Weights of a small self-supervised image encoder: arch gmlp, 45.5 epochs.
Rows from block 2 of a small self-supervised image encoder, named by matrix and row number. Rows with one number belong to one neuron. Each number is 128 + 32 x the weight over its row's rms, rounded and kept within 0 to 255. All counts start at 0.
After each neuron's rows are labels from the 100 images, of 14848, where the neuron reaches its largest size: "strongest on" is what is common among them. Only what is clearly more common there than usual is listed. The data: capsule endoscopy frames (Kvasir-Capsule). In brackets: how many of the 100, against the usual share in percent.
# u: gMLP up (value half) (model.blocks.2.mixer.u.weight, 320x160), inputs 80-159
# v: gMLP up (gate half) (model.blocks.2.mixer.v.weight, 320x160), inputs 80-159
# out: gMLP down (model.blocks.2.mixer.out.weight, 160x320, transposed), outputs 80-159

u.201 [128  65 126 129 135 134 151 128 129 124 128  89 177 178 148 181 177 112 125 169 121  79  36 132 178 120 129 134 102 100 142  94 128 117 149 115  88  90 113  94 110 140 133 105 100 148 128 136 100 130 154 170 168 130 109 152 132 132 128 201 129 134 137 120 128  91  87 161 126 153 128 126  69 128  50 127 119 178  99 102]
v.201 [129  95 175 121 194 134 130 219 145 173 136  71 120 131 130 121 130 128 118 172 155 143 129 154 131 121 122 107 182  92 176 119 145 128 140 146 125 174 146 103 139  47  80 160 104 172 102 135 119 147 134 141 140 135 132 130  65  59  59 118 111 110 113 128 146  35 132  46 190 159 128 116  93 127  98  81  63 127 179 121]
out.201 [189 126 107 162 113 128 121  65  41 114 124 122  95 110  90  94 145 132 131 165 151 138 130 126 127 114 148 116 111 131 134 124 190  91 136  85 130 139  20 118  75 126 129 127 128 166 165 128 128 168  94 120 128 131 113 102 116 118 133 155  75 126 126 131 176 126  69 126 186 111 146 126 125 145 219 128 120 116  88 133]
strongest on: finding: reduced mucosal view (40 vs 6.2)

u.107 [134 139 134  83 126 124 142 137 128  67  76  53 165 116 147 135 110 154 129 128 130 131 203  64 205 116 148  68 112 121 125 124 117 194 165 131 151 113 115 132 136  60 151 114  93  59 164 141 129 154 109 186  56  99 112 117  98  60 130 115 100 158 128 128  27 108 135 126 110  90 100  99 127 150  96 125 132  70 130 118]
v.107 [138 129 118 116 155 124  89 154 131 128 127 159  93 123 135 156  59 163 118 150 128 170 130 102 132 104 131  80 122 233 127 130  95 130 107 141 122 119 125 112 175  68 121 168 154 109 131 129 128 212 125 149 121 128  96 141 130 111 128 139 127 203 182 178 114 109 130 110 209 145 107 122 134 140 130 145 140 136 146 118]
out.107 [158 129 131 125 135 128  83 143 127 126 118 108 116 154 126 143 121  98 188 198 129  97 128 128 125 122 124 125 149 197 141 129 128 126 120 124 121 153 163 136 141 120 115 119 129 101 112  92  26 153 121 150 132 135 176 104  93  95  76 127 106 128 104 129 128 127  94  86 100 145 132 128 107 150 136 179 107  67 127 123]
strongest on: finding: ileocecal valve (49 vs 8.8)

u.129 [138 125 160 122  80 113 111 140 148 188 116 160 138 100 184 128 127 157 122  80 135 160 128 150 114 124 129 115 122 125 127 161 126 131 153 131 161  94 164 128 117 142 126 132  97 111 178 205 140 148 126 120 106 132  99 128  79 203 128 116 165 162 123 125 164 108 125 128 121 131 144 124 163 152  83 129 208 169 146 167]
v.129 [133 124  89 169 175 129 160 112 130 118 161 118 118 124 128 153 115 125 111 148 133 127 142  56 148 130 150  60 139 121 102  88 148 131 140  80 164 167 126 128  99 125 129 144 144 151  82 206 124  78 114 129 132 116 166 130 157 106  77  45 114 118 148 146 122 115 130 124  76 123 131 102 168  72  89 135 129 103 149 134]
out.129 [142 134  60 170 138 154  99 117 179 119 160 127 152 128 158 133 133 130 129 137 101 122 204 107 145 129 128 127 113 140  91 109 203  56 126 125 119 129 123 112 129   0  99 118 175 114 142  62 150 103  86 119 134 129 128 127  97 145 102 139  78 128 128 150 122  40 127 237 128 129 124 122 129 128 176 134  78  93 141 134]
strongest on: finding: reduced mucosal view (41 vs 6.2); finding: ileocecal valve (30 vs 8.8)

u.104 [119  79 117 147 158 129  87  87 121 114 133 140  84 127 115 135 150 124 179 100 176 117 108 144 128 125 123 199 128 120 121  97  46  97 131 135 130 122  87  79 124  62  33 131 112 151 128 124 117 143 114  72 185 129 207  84 135 130 157 137 135 122 129 122 167 155  27 155 111 129 119 149  69 170 151 133 142 135  95  96]
v.104 [139 128 128 156 136 131 152  94 185 111 130 129 140 120 119 195 103 130 132 123 151 123 196 128 122 155 115 111 133 121 128 132 129 142 146 179 166 105 136 122 126 115  68  78 113 133  76 130 134 130 111  95 123 196 123 126 159 102 103 119 153  64 154 189 143 128 156 128 164 138 131 135 132 174 193 119 144 134 103 128]
out.104 [161 130 154 119 100  88 127 144 165 135 129 158 127  56  92 144 127  64 117 133  85 151 139 139 114 124 119 141 131 124 129 108 147 121 136 127 130 204 169 159 131 131 101 128 112 117 126 213 151 152 123 100 115 133 135  69  88 131 100 125 124 150 145 135 111  70 188 116 129  76 128 102 141 128 131  96  69 100 114 152]
strongest on: finding: ileocecal valve (46 vs 8.8)

u.275 [146 120 127 120 118 141 156  46 147 121 150 115 180  95 126 100 131 121 104 179 120 128 124 130 101 126 122 147 153 152  90 124 131 129 189 144 104  88 185 155 145 114  63 129 123 116  97 111 115  58 132  99 146 200 126 122 130 141 100 121 129  74 131 130 253  69 111 132 136 141 116  77 126 148 126 149 113 133 115 139]
v.275 [128 128 124 129 143 113 143 132 131 122 105 127 109 141 127  86  82 110 125 121 220 160 122 128  93 209 128 131 107 128 156 109 113 132 149 128 129 161 126 133  72 177  95 128 135  95 153 127 134 224 113  83 165 109 131 106 203 113 127 124 118 132 134 128 124  78 130 120 119 129 129 153 134 165 162  96 106 128 124 109]
out.275 [126   9  89 121 133 146 166 125  56 127 142 117 126 219 120 197 124  67 121 121  30  52  94 193 134 107 129 127 120  81 164 133 133 103 116 125 101  80 122  57 148 154 127 141 134 128 129 127 157 136 132 124 124 124 117 127 148 121 128 129 135 109 162  89  82 142 171 137 172 129 123 164 129 102  94 128 128 145 134 130]
strongest on: finding: pylorus (42 vs 3.4)

u.241 [136 108  70 106 106 127 120 102 127 143 108  90 151 128 122 134 153 121 144 202 198 104 166 128 117 137 156  64 119 132 158 110  44 123 131 174 196  55 164 126 101  92 127 113 123 136  61 128 146 116 128  95 145 132 135 184 128 164 149 121  87  78 107  78 123 136 131 156 117 255 136 124 143 129 135 159 140 125  70  59]
v.241 [131 118 122 132 199 145  70  78 132 127 130 126 124 122  73 131  97  84 129 132 138 137 131  56 106 151 145  64 163 173 126 140 150 128 134 149 140 124 159 108 146 123 107 157 112 129 131 129 125 102  99  92 125 120 128 137 120 147 162  64  81 116 130 100 164 125 133 140 102 183 156 128 221 203  66 136 120 122  94 128]
out.241 [151 114 192 139  94 126 124 142 166 104 128 116 119 161  88 171 127 167 136 128 100 183 121 138 122 131 129 134 132  72 115   0 117 158 139 136 144 173 127 126  78 128 118 127 107 133 124 129 129 130 130 128 101 126 108  82 122 146 128 195 140 128 126 133 128 150 127 127 120 109 161 129  99 145 140  59 135 109 122 150]
strongest on: finding: reduced mucosal view (28 vs 6.2); finding: ileocecal valve (28 vs 8.8)

u.64 [130 154  63 128 157 113 141 188 127 149 129 103  68  61 127 130 108 169  99 124 231  60  80  65 135  90 192 141  79 117 120 185  94 147  79  78  36 123 141 128  57  77 127 112 117 107 125 114 125 143  88 151 110 121 113  87 128 102 125 120 129 128 127 114 133 177 128 172 119 171  98 156 121 127 128 204 106 106 125 138]
v.64 [157 115 166 181 138 191 115 149 135 112 135 134 167 126 109 131 128  82 167 233 159 109 106 182 149 249 179 127 127  62 124 126 128 108 137 120 102 163 130 162 225 127 128 152 174 181 141 197 121  90 142  93 136  77 126 126  89 117 119  99 129 132 105 153 125 110 123  70 130 133 177 129  96 111 110 138 169  85 145  57]
out.64 [126 134  51 127 130 156 155 150 127 151 131 128 148 255 128 113 116  96 133 131 104 127 136 127 129 137 101 100 178 127 131 126 130 139 130 130 137 139 128 130 108 124 130 128 101 127 146 198 180 124 158 141 108 133 160 134 142 119 151 141 118 127 134 134 114 102 129 125 166 137 128 148  14 128 194 125  78 179 127 120]
strongest on: finding: ileocecal valve (28 vs 8.8)

u.174 [114 112 130 131 118 127 123 103  82  94 125 124 152 163 198 126 126  92 151 126 119 128 130 113 136 167 128 161 107 130 128 129  66 130 124 117 127 114 152 100 146 169 117 132 105 131 102 187 143 110  74 144  82 127 120  66 128 121 110 126 144  85 161 134 125  34 132 118 121  78 128 106 127  92 129 161 129  92  91 134]
v.174 [158 140 114 145 123 108 129 133 148 143 244  96 104 132 161 133  45  47 122 178 154 107 107 116 115 161 110  73  92 135 176 136 134 129 136 170 182 129 130 188  94 128 125 108 126 143 132  61 171 218 156 105 139 182 133 131 166 132 150 134 131  79 119 137 137 124 124 112 128 172 122 115 118 129  87 106 127 136 192  52]
out.174 [126 128 142 129 136 120 146 128 112 126 150 121  99  53 121 114  84 129 126 127 106 130  58 132  64   0  59 111 132 131 149 130 128 117 117  98 101  95  92 135 134 123 137 140 126 137 123 102 127 126 126 132 132  99 130 126 124 110  77 126 117 172 119 145 126 150 128 118 131 164 111  75 127 122 156 153 144 137 141 124]
strongest on: finding: pylorus (37 vs 3.4)

u.93 [176  97 127 126  77 157  97 128 129 111 144 157 143 103 158  76 101 138 112 147  91 136 164  79 133  89 119 160  44 167 128 123 128 129 108 141 129 124 141 102 131 128 104 137 133 126 155 109 115 193 103 146 137 119 142 125 120  96 120  75 109 129 166  87 133 110 129 124 128 116 127 169 114 127  95 114 170 154  90 160]
v.93 [140 103 100  62 109  74 124 121 128  88 126 129 127 150 132 144 127 125 123  82 146 154  88 118  91 132 114 124   0 134 138 130 132 115 139 125 128 112 150 149 148 150  95 211 120  97 132 162 141 101 106 172 134 189 162 170  88 120 121 113 180 104 123 187 122 124 123  92 128 123 134 129 143  96 136  59 120  74  78  95]
out.93 [153 129 146 137 125 131 121 126 116 123 128 128 123 119  80 132  98 128 128 124 122 134 149 155 113 126 167  73  94 128 163 128 145 106 128  94  92 130  96 143 148 179 113 200 106 108 127 233 139 142 125 128  98 176 127 127 152 137 125 195 185 125 140 132 116 192 156 105 118  95 133 187  91 113 165 203 125 148 169  92]
strongest on: finding: ileocecal valve (34 vs 8.8)

u.163 [110 150 231 136 128 125 114 137 126 144 142 129 121 129 122 104 129 124 110 166 107 156 175 128 113 158 115 179 151 129 123  74 134 159 139 128 118 144 128 142 127 130 126 138 101 163 170  76 123 129  14 129 108 130 167 102 166 133 129  90 228 121 129 117 144 122 125 143 111  60 168 125 128 105 125  85 129 128 178 103]
v.163 [136 162 169 149  98  14 130 163 114  97 161 137 129  92 123 128 150 141  91 155 117 129 122 101 127 126 126 134 130 106 151 129 142 165 123 130 145 116 114 163  66 144 130 130 127 128 154  51 125 134 100 168 113 128 136 130 127 146 133 117 253 141  95 127  92 131 125 122 128 151 119 129 113 129 126 117 142 128 150 133]
out.163 [144 150 121 121 133 132 173 177 128 141 125 124 125  93 126  92 130 128 130 130 127 166  83 215 144 107 176 127 128 136  86 201 128 129 136  98 146 131 154 128  94 127 163 128  36 147 165 110 209 128 129 171 134 119 108 100 112 128 161  89 129   0 151 128 138 126 136 125 136 128 110 121 162 128 118 108 134 159 125 120]
strongest on: finding: ileocecal valve (49 vs 8.8)

u.222 [120  93  97 128 152 106  92 108 153 131 115 142 166 129 126 152 113 103 145 130 122 157 105 130 104 124 109 123 136 140 112 129  83 193 152 143  79 105 151 150 145 109 163 195 131  44  73 167 145 111 194 128 100 108  97 166 153 213 254 152 102 198 126 137  88 112 126  92 141 145 128 177 114 127 164  70 102 147 126 114]
v.222 [161 129 156 124  90  87 133 193 126 117 149  89 134 126 126  99 108  98  61 158  89  86  85 127 159 132 184 128 102 120 133 152 165 120 152 144 171 117 130 199 127 165  63 100 140 170 130 127 119 133  68 155 184 155 132 125 108  87  96 164  89 127 116 130 138 130  72  72  27  69 164 129 137 142  61 148 115 106 126 131]
out.222 [121 118 131 121 126 128 113 124 130 130 135 112 128 128 167 128 126 110 123 129 124 128 219  57 133 112 139 109 136 107 123 191 126 137 129 183 148 139 130 146  90 129 180 124 140  64 127 164 128 122  89 129  73 129 162 193  85 128 130 135   0 145  95 155 107 124 193  76 125 119 146 117 127 128 142   0 119 128 177 144]
strongest on: finding: reduced mucosal view (39 vs 6.2)

u.159 [227 136 167  62 181 129 121  98 129 111 142 131 137 137 130 159 128 134 174 144 154 134 155 133 112 124  95 140 122 128 156  77 121 127  97 125 145 129 155 177  75 124 198 112  98 188 127 127 132 205  76 147 129 134 189 150 103 134 129 149  74 135 104  81 130 162 128 108 135 124 146 120 149 159  15 115 206 143 128 141]
v.159 [ 97 123  43 128 146  73 105 127 129 127 111 112 129 159  73 120  48 137 128 141 171 127 115 111  46 111  69 128 117 139 189 121 140 131 196 111 123 106 147  96 128 127 135 116 128 112 141  88 147 118 147 128 182 140 134 122 129 224 104 132 180 114 117 121 163 154 132 109  99 109  97 174 131 111  98 157 100 180 181 110]
out.159 [123 128 123 160 129 135  81  94 127 157 103 168 118 123 143 162 121 165 128 120 122 130 126 130 128 127 122 127 137 157 102 134 126 125 247 138 117 123 109  91 169 140 128 219  58 140  50  74 110 128 154  99 139 131 122  79  51 122 127 198 121  94 132 158 146 143  81 131  91 111 155 157 137 151  77 138 126 144 128 128]
strongest on: finding: pylorus (26 vs 3.4)

u.33 [123 125 125 239 169 160 139 160 140 135 149 143 107 126 107 139 134 102 130 136 128 115 130 158  82 105 161 130 164 130 128 129 157  83 121 129 114 133 121  91  29 138 122  97 137 235 196 134 100 136 132 129 140 121 116 114 111 131 189 120 130 130 113 115 133 116  49 120  97 162 126 123 135 104  74 104 133 159  82 139]
v.33 [170 144 167 123 131 150 102 129  98 128 128 128 142 130  88 157 144 130 121 229 130 143 135 127 136 136 121 139 120 151 165 173 142 130 148 152 110 104 141 194  98 139 129 129  69 179  38 135 162 128 109 106 165 178 118 126 108 138 129 136 117 136 113 121 121 151  73  73 128 130 171 133 131 113  92  58 111  95   0 124]
out.33 [134 178 129 117 126 127 131 110 148 119 147 195 128 133 128 126 126 149  66 140 137 128 129  63 127 137 111 121 137 108 137 116 135 171 149 146 159 154  69 129  92 125  73 118  97  95 128 166 100  72 113 109 129 131 139 125 156 132  54 140 120 125 113 117 139 116 115 113 107 148 145 206 128 128 205 123 129   0 226 128]
strongest on: finding: reduced mucosal view (46 vs 6.2)

u.75 [163 162  15  33 139  94  81 128  85 183 168 105 127 128 127 129 176 117 128 122  94 128 114 149 132 106 130 191 153 150 129 144 160 129  85 131 128 159  95 126 143 128  89 128 133 115 114 129 119   0 134  92 127 107 168 122 125 120 133  91 127 130 133 128 164 122 132 109 123 164 134 131  79 125 143 168 139 125 114 125]
v.75 [129 146 126 103 172 128 105 131 139 105 132  95 149 127 105 138 104  91 123 122 130 120 130  68  65 164  91 108 138 104  97 122 152  43 133  60 122 153 131  90 128 133 103 192 122  92 139 112 143 129 126  85  97  66 131 132 164 166 124 103 139 131 127 131 115 126 141  94 147 100 179  95 156 125 126 212 128 158 124 128]
out.75 [119  20 171  87 128  12 161 128 149 127 160 150  31 129 126 118  41 102 117 146 172 122 137 128 132 182 157 147 129 128 127 127 135 130 128 143 105 122 162 116  93  80 113 221 184 130 159 141  94 129  68 137 144 127 147 162 122 135 135 198 170 129 158 135 155 117 135 128 113 130  40 124 127 126 144  68 135  92 154 131]
strongest on: finding: ileocecal valve (60 vs 8.8)

u.51 [110 124  76  73 124 138  49 142 152 128 185 143 127 124 142 150 115 126 153 146 151  96 130 155 119 122  95 129 162 131 122 128 154 127 132 128 117 135 154 112  85 150 129 128 156 117 134 138  96 210  79 183 143  79 141  92 142  54 148 106 126 123 165 127  84 166 119 189 129  73  93 120 128 111 132 163 122 135 125 134]
v.51 [242 112 136  90 139 125 150 128  89 129 109 111 127 189 107  85 138 129 129 100 216 137 132  85 145 126 125 132  72  96  95 203 116 138 126 186 110 120 131  88 181 162 126 170 120 119 100 125 123 163 128 147 129 169 128 170 106  52 122 116  90 127 100  98 144 117 139 118  45 115 119 123 133 133 144 126 118 137 100 123]
out.51 [175 136 128  74 105  99 234 121 134 112 128 152 129  54  89 183 117 110 128 111 128 129 133 112 123 159 112 180 202 125 135  82 136 129 143 159 165  67 102  68 160 127 128 106 127 128 130 143 158  52 219 128  77 120 128 195 135 132  99 177 141 211 130 111 133 128 104 151 149 129  97 128 112 181 115 122 121 119 134 171]
strongest on: finding: angiectasia (39 vs 1.9)

u.109 [ 99  83 108 160 128 138 123  59  81 113  83 111 124 146 163 134 164 147 151 193 128 151 154 129 210 139 100 128 128 193 133 132 128 157 163 118  79 127  85 157 109 159 123 124 128 129 125 132 128 131 121 129 120 159  86  55 132 118 175  68 117 126 153 150  81 126  99 124 161 111 138  96 113 124 129 138 132  73  84 139]
v.109 [116 152  94 120 106 142 147 115 132 124 108 114  35 128 151 128 134 128 124 165 119 183 202 132 135 128  85 117 130 148 210  92 148 118 104 108 127 122  45 117  82 119 133 131 135 131 129  11 167 157 139 108 128 156 108 119 187 135  97 131 114 128 172 116  94 114 131 133 124 128 128 126 136 128 127 185 123 129 133 157]
out.109 [127 122 155 114 106 165 113 176  85 124 132 129 138 130 158 151 101   3  38 153 120 128 129 145 127 125 128 188 118 130 103 123 127 149 141 187 128 157 121 128 136 116 156 130 137 131  96 136  70 120 121 132 201 105  97 131 131 127 132 145 126  90 145  89 194 136 123 126 141 111 128 125 159 156  84 129 156 118 142 129]
strongest on: finding: pylorus (32 vs 3.4)

u.203 [ 55 129 137 139 135 133 166 102 157 111 161  84 143 165 143  61 150 164 128 128 132 161 129 117 146  73 153 133  95  43 109 128 128 127 124 167 135 128 127 110 128 148 144 123 126 195 130 115 125 130 141 119 124 103 124 150 110 147 158 117 121 101 117 102  74 120 128 122 197 124 143 123  81 134 116 135 164 129  17 138]
v.203 [127 129 127 130 122  95 106 151  99 153 128 130 129 162 129 120 189  95 158 101 121 153 133 133  43 129 155 106 124  44 151 132 132 146 170  84 127  80  96  78 137 117 106 161  57  62 140 129 149 150  87  86 142 102 151 124 126 128 126 128 132 103 129 172 182 133 165 127 130 170 135 166 128  90 154  86 126 129 169 107]
out.203 [129 126 128  97 132 122 133 126 140 139 127 128 126 149 131 146 131 110 127  90  78 114 162 130 124 131 213 129 107  85 255 163 255 108 119 118  82 128 168 131 156 116 124 134 140 128 127 117 117 127 112  92 145 128 192 134 139 130 150 113 109 126 150 128 169 120 135 128 127 126 128 128 128 143 183 148 127 168 128 161]
strongest on: finding: ileocecal valve (38 vs 8.8)

u.162 [108  75 124 128  95 128 136 125  92  82 143 159 121 111 136 110 193 130 128 164  78 114 103 170 121 118  65 129 127 132 152 174 144 103 152 118 148 112 128 109 144 129 135 110 113 150 128 113 128 129  40 128 117 102  65 124 132 126  90 114 129 115 148 129  65  78 125 136 131 183 159  98 123 189 196  15  79 121 154 177]
v.162 [157 128 136 128 148 124 112 127 123 133 108 207 125 102  96 126 129 146 177 128 140 128 138 120 111 177 101 151  81 124 130 126 156 122 134 137 188 127 203 140  53 132 121 128 121 125 187 184 112 113 124 128 161 127 162 164 120 131 163 113 131 111  80 174 150 122 130 161 127  71  88 110 137 119  80 106 128  94 140 153]
out.162 [ 70 127 140 130 175 110 122 152 142 129 149 131 125 144 142  81 125 189 115 134 138 113 132 128 211 134 152 115 135 128 137 124 172 163 136 128  70 137 163 130  60 152 121 151 149  56 125 130 137 128 131 131 107 157 139 123 136 121 106 160 114 117 150 103 141  48 150 127 195 114 121 128 143 116 137 255 141 128  55 123]
strongest on: finding: ileocecal valve (25 vs 8.8)

u.217 [ 99  42 167 133 132 134 147 144 130 139 136 137 123  55  80 124 102 120 148 112 136 113 184 134  92  99 116 128 139 126 182 121 128 123 126 113 128 118 108 117  94  70 125 133 141 137 111 171 160 141  92 129 172 177 129 111 173 133 165 165 128 157  60 128 131 133  72 124 126 120 148 120 109 116 134 121 139 127 126 116]
v.217 [120 114 129 164 149 103 197 124 181 157  63 117  74 119 143 115 111 116 129 141  86 129 173 178 142 111 127 126 128 203 116 105 129 118 128  35 128 127 110 182 162 180 128  98 114 128 139  66 136 128 127  78 128 119 132 115 108 119  95 124 170 126 126 168 126 109 169 175 128 127  76 143 128 135 144 129 128 120 165  90]
out.217 [103 129 121 117 129 133 119 158 118 128  94 112 166 125 197  84 157 132  93 198 118 153 126 116 120 191 154 130 116 137 121 111 111 173 124 156  75 165 169 131 128 185 156 130  83  83  97 171  99 117 133 128 128 133 130 134 127 120  90 129 128 126 117 134 184 158 134 131 175 127 128 125 132 160  95 121 130 130 111 172]
strongest on: finding: reduced mucosal view (44 vs 6.2)

u.213 [130 140  94 123 106 175  96 127 119 116 135 138 121 146 130 143 156 222 138 104 133 127 216  89 129 130 107 152 129 132 144 135 132 165 137 137 229 156 176 122 133 135 125 120 135 122 150 101 154 130 126 124  68  91 129 134 136 117 116 101 135 112  87  99 176  79 100 128 120 128  96 138 126 135 129 199 109  94 164  80]
v.213 [134  83 116 133 136 170 145 126 117 128 126 143 129 187 127 108 124  94 128 124 128 120 113 131 130 100 165  85  82 161 124 149 126 130 134 120 156  95  84 189 135 169  29  74 126 171 102 124 128  85 133  80 140 133 221 148 159  90  95 108 159  97 126 165 159 128 123 177 126 137 193 128 131 131 128  59 133 109 130 124]
out.213 [182 145 138 133 127 139 148  63  74 127 123 133 255 125 116  93 144  67 160 127 129 111 127 179 132 128 141  95 127 124 136  83 128  40 123 121 122 128 127 128 128 138 123 127  94 111 130 144 118 132 213 131 111  54 134 123  91 112 117  62 133  67 124 168 126 128 190 104 141 104 177 111  67 187 149 128 122 124 220 175]
strongest on: finding: angiectasia (46 vs 1.9)

u.70 [ 21 123 150 104 127 128 144 130  84  42 129 188 129  93 127 128 122 128 151  81 130 130 205 151  65 104 131 106 128 147 123  69  94 128 140 126 128 136 137 104 108 117  98 129 121  99 130 112 191 128 125 180 158 129 126  95 155 171 141 137 141 108 114 125 109 133 126  99 115 108 128 148  99 150 100 172 102 148 126 108]
v.70 [229 189  98 130  83 130 136 182 165 124  79 107 126 125 115 155 101 146  73 165 130 142 109 137 213  90 131 220 164 125 109 134 118 136 117 189 137 137 129 128 177 134 119 116  93 155 137 181 113 126 136  97 145 127 126 132 111 150 165 127 160 143 183 140 129 165 145 125 127 148 109 159 138 156 125  50 109 136  86 142]
out.70 [128 242 121 130 132 108 125 135 124 213 128 196 132 123 151 126 158 128  64 163 127 210 164 112 139 128 130 100 124 100 195 220 170 105 126 163 135 130 113 124  83 141 133 128 131 110 118 120 134  95 128 128 111 127  81 184 153 127 110  93 103 144 127 128 128 117   3  76  77 144 128 129 128 166 139  74  84  89 120 124]
strongest on: finding: ileocecal valve (26 vs 8.8)

u.106 [127 145 126 101 138 141 130 218 160 138 115  96  96 106  67 145 125 158 138   7 119 143 203 131 141  91 125 227 124 150 123  69 166  77 108  62 148 113 127 102 137 127 124 129 131 121 184 129  95 139 152 149 130 140 120 105 115 119 150  54 131 130  96  90  98 107 128 129 129 128 116 120 128 108 136 106 119  93 159 127]
v.106 [117 124 116 119 103  83 131 134 128 133 128 118  86 102 112  46 194 157 144 103 122 120 145 128   0 113 127 129 151 122 130 141 152 126 129 109 131  67 139 119 157 137 161 121 124 117 144 134 125 120 196 132  54 233 125 149  99 148 172 126 132 129 130 171 128 145 131 150 129 173 143 136 141 128 164 128  83 126 132 142]
out.106 [108 123 132 149 121  73 134 102 158 110 123 125 130  90 136 126 104 125 130 176 132 125 128  70 114 101 128 128 127 133  93 127  83 155 170 128 114 142 100 201 164 129 127 126 109 128  30  57 126 117 160 127 143 127 130 167  90 128 127 106 132 139 126 130 126 148 142  96 146 118 127 162 212 130 138  80 133 131 128 127]
strongest on: finding: ileocecal valve (41 vs 8.8)

u.139 [122  54 135 118 100 147 126  97 108  82 161  96 136 215 127 135 144 123  53 145  90 127  70 115 123 129 147 128 188 131 156 128 148 133 141 176 123 128 107 101 160  49 158  97 127 150 129 164 127 128 150 128 128 144 122 110 164 104 123 155 128 135 200 142 151 126  75 103 128 127 128 183 109 127 180 156 134  49 127 124]
v.139 [118 101 146 103 124 120 128 114 153 129 116 122 184 126  94 128 125 150  84 149  55 149 128 124 147 128 131 121 132 128 106 175 122 175 128 178  36  81  85 110 193  83 153 115 124 183 121 139  68 128 191 178 129 114 121 127 126 180  99 128 114  75 162 130 173 120 123  91 144  72 112 120 131 128 123 208 145 119  41 128]
out.139 [128 218  90 129 126 184 142 133 133 134 114 112 157 107 150 129 146 143 133 133 134 180 127 114 105 171 157 129 139 159 118 156  72 137 106 124 128 125 127 107  66 179 150  57 124 130 166 174 118 129 159 144 169 154  94 138  86 115 121 120  43  89 137 128 128 117 102 114 137  90 132 118 105 122 167 128  92 131 133 130]
strongest on: finding: pylorus (51 vs 3.4)

u.97 [ 79  98 129 135 170  68  76 201 220 124 140 130  79 124  93 117 155 155  77 120 133  68 156 147 130  98 186 128 132 126 130 128 127 117  99 125 124 143 131 114 103 145 126 127 128  87 129 122  98 126  88 131 181 126 168 107 165 177 128 137 136 170 183 119 108 160  40 127 128 127 145 127 128 106 147 169 129 147 196 124]
v.97 [ 95  94 152 125 144 124  78 156 178 167 159 126 118  37 118 137 126 109  87 106  87 155 126  99 129  61 117 150  89 180 125 124 135 107 135 132 164 123 129 127 203 128 109 127 165 128 131 115 134 116 158 124 119 143 146 128 135 155 105 132 133 141  85 145 149 112 131 104 167 172 117 114  80 140 128 137 147 176 145 141]
out.97 [151 120 121 131 147 129 131 158 123  80 126 223  97 137  78 116 132 141 103 186 128 124 125 118 129  93  85 137 123 255  74 137 128 121 157 128 119 169 108 127 152 110  89 102 107 120 120 199 116 183 124 121 128  74 122 128 146 128 100 121 104 108 130  27 133 128 132 129 176 122 109 131 126 128 116 132 102 126 110 155]
strongest on: finding: reduced mucosal view (37 vs 6.2)

u.46 [249  86 107 143 123 140 183 112 123  92 133 114 121 133 118  68 122 157 147 118 185  96 130 135  86 128 107 163  71  33 112  72 177 126 151  84 157 132 117 126 129  93  52  71 138 145 121 148 132 197  85  95 108 163  63 126 140 129 109 120 127  38 104 131 185 139 130 140 135 106 171 143 185 141 167 126 184 150  99 135]
v.46 [128 129  62 171 153 127 145 158 136 113 128 128 172 129 129 128 197 126 125 180 136 170 135 128 128 165 172 133 117  74 133 133 105  71 122 193 131 127 104  77  99 133  45 134 128 161 128 155  74 181 128 144 100 177 241  93 100 162 127 119 105 112 194 121 130  83  90 138 128 124  66 114 133 134 127 126  98  74 113 146]
out.46 [234  99  74 119 130 131 248 129  89 138  93 114  68 174 130 128 128  84 123 145  83 136 146 132 134 120 128 212 113 124 103  63 166 128 127 131  43 138 109 151 144 128 136 138  80 100 178  93 163 124 141 126 131 121 128 143 111  95 128 128 128 141 155 148  87 201 112 128 127 120 129 127 121 119  85 104 138 127 219 138]
strongest on: finding: ileocecal valve (29 vs 8.8)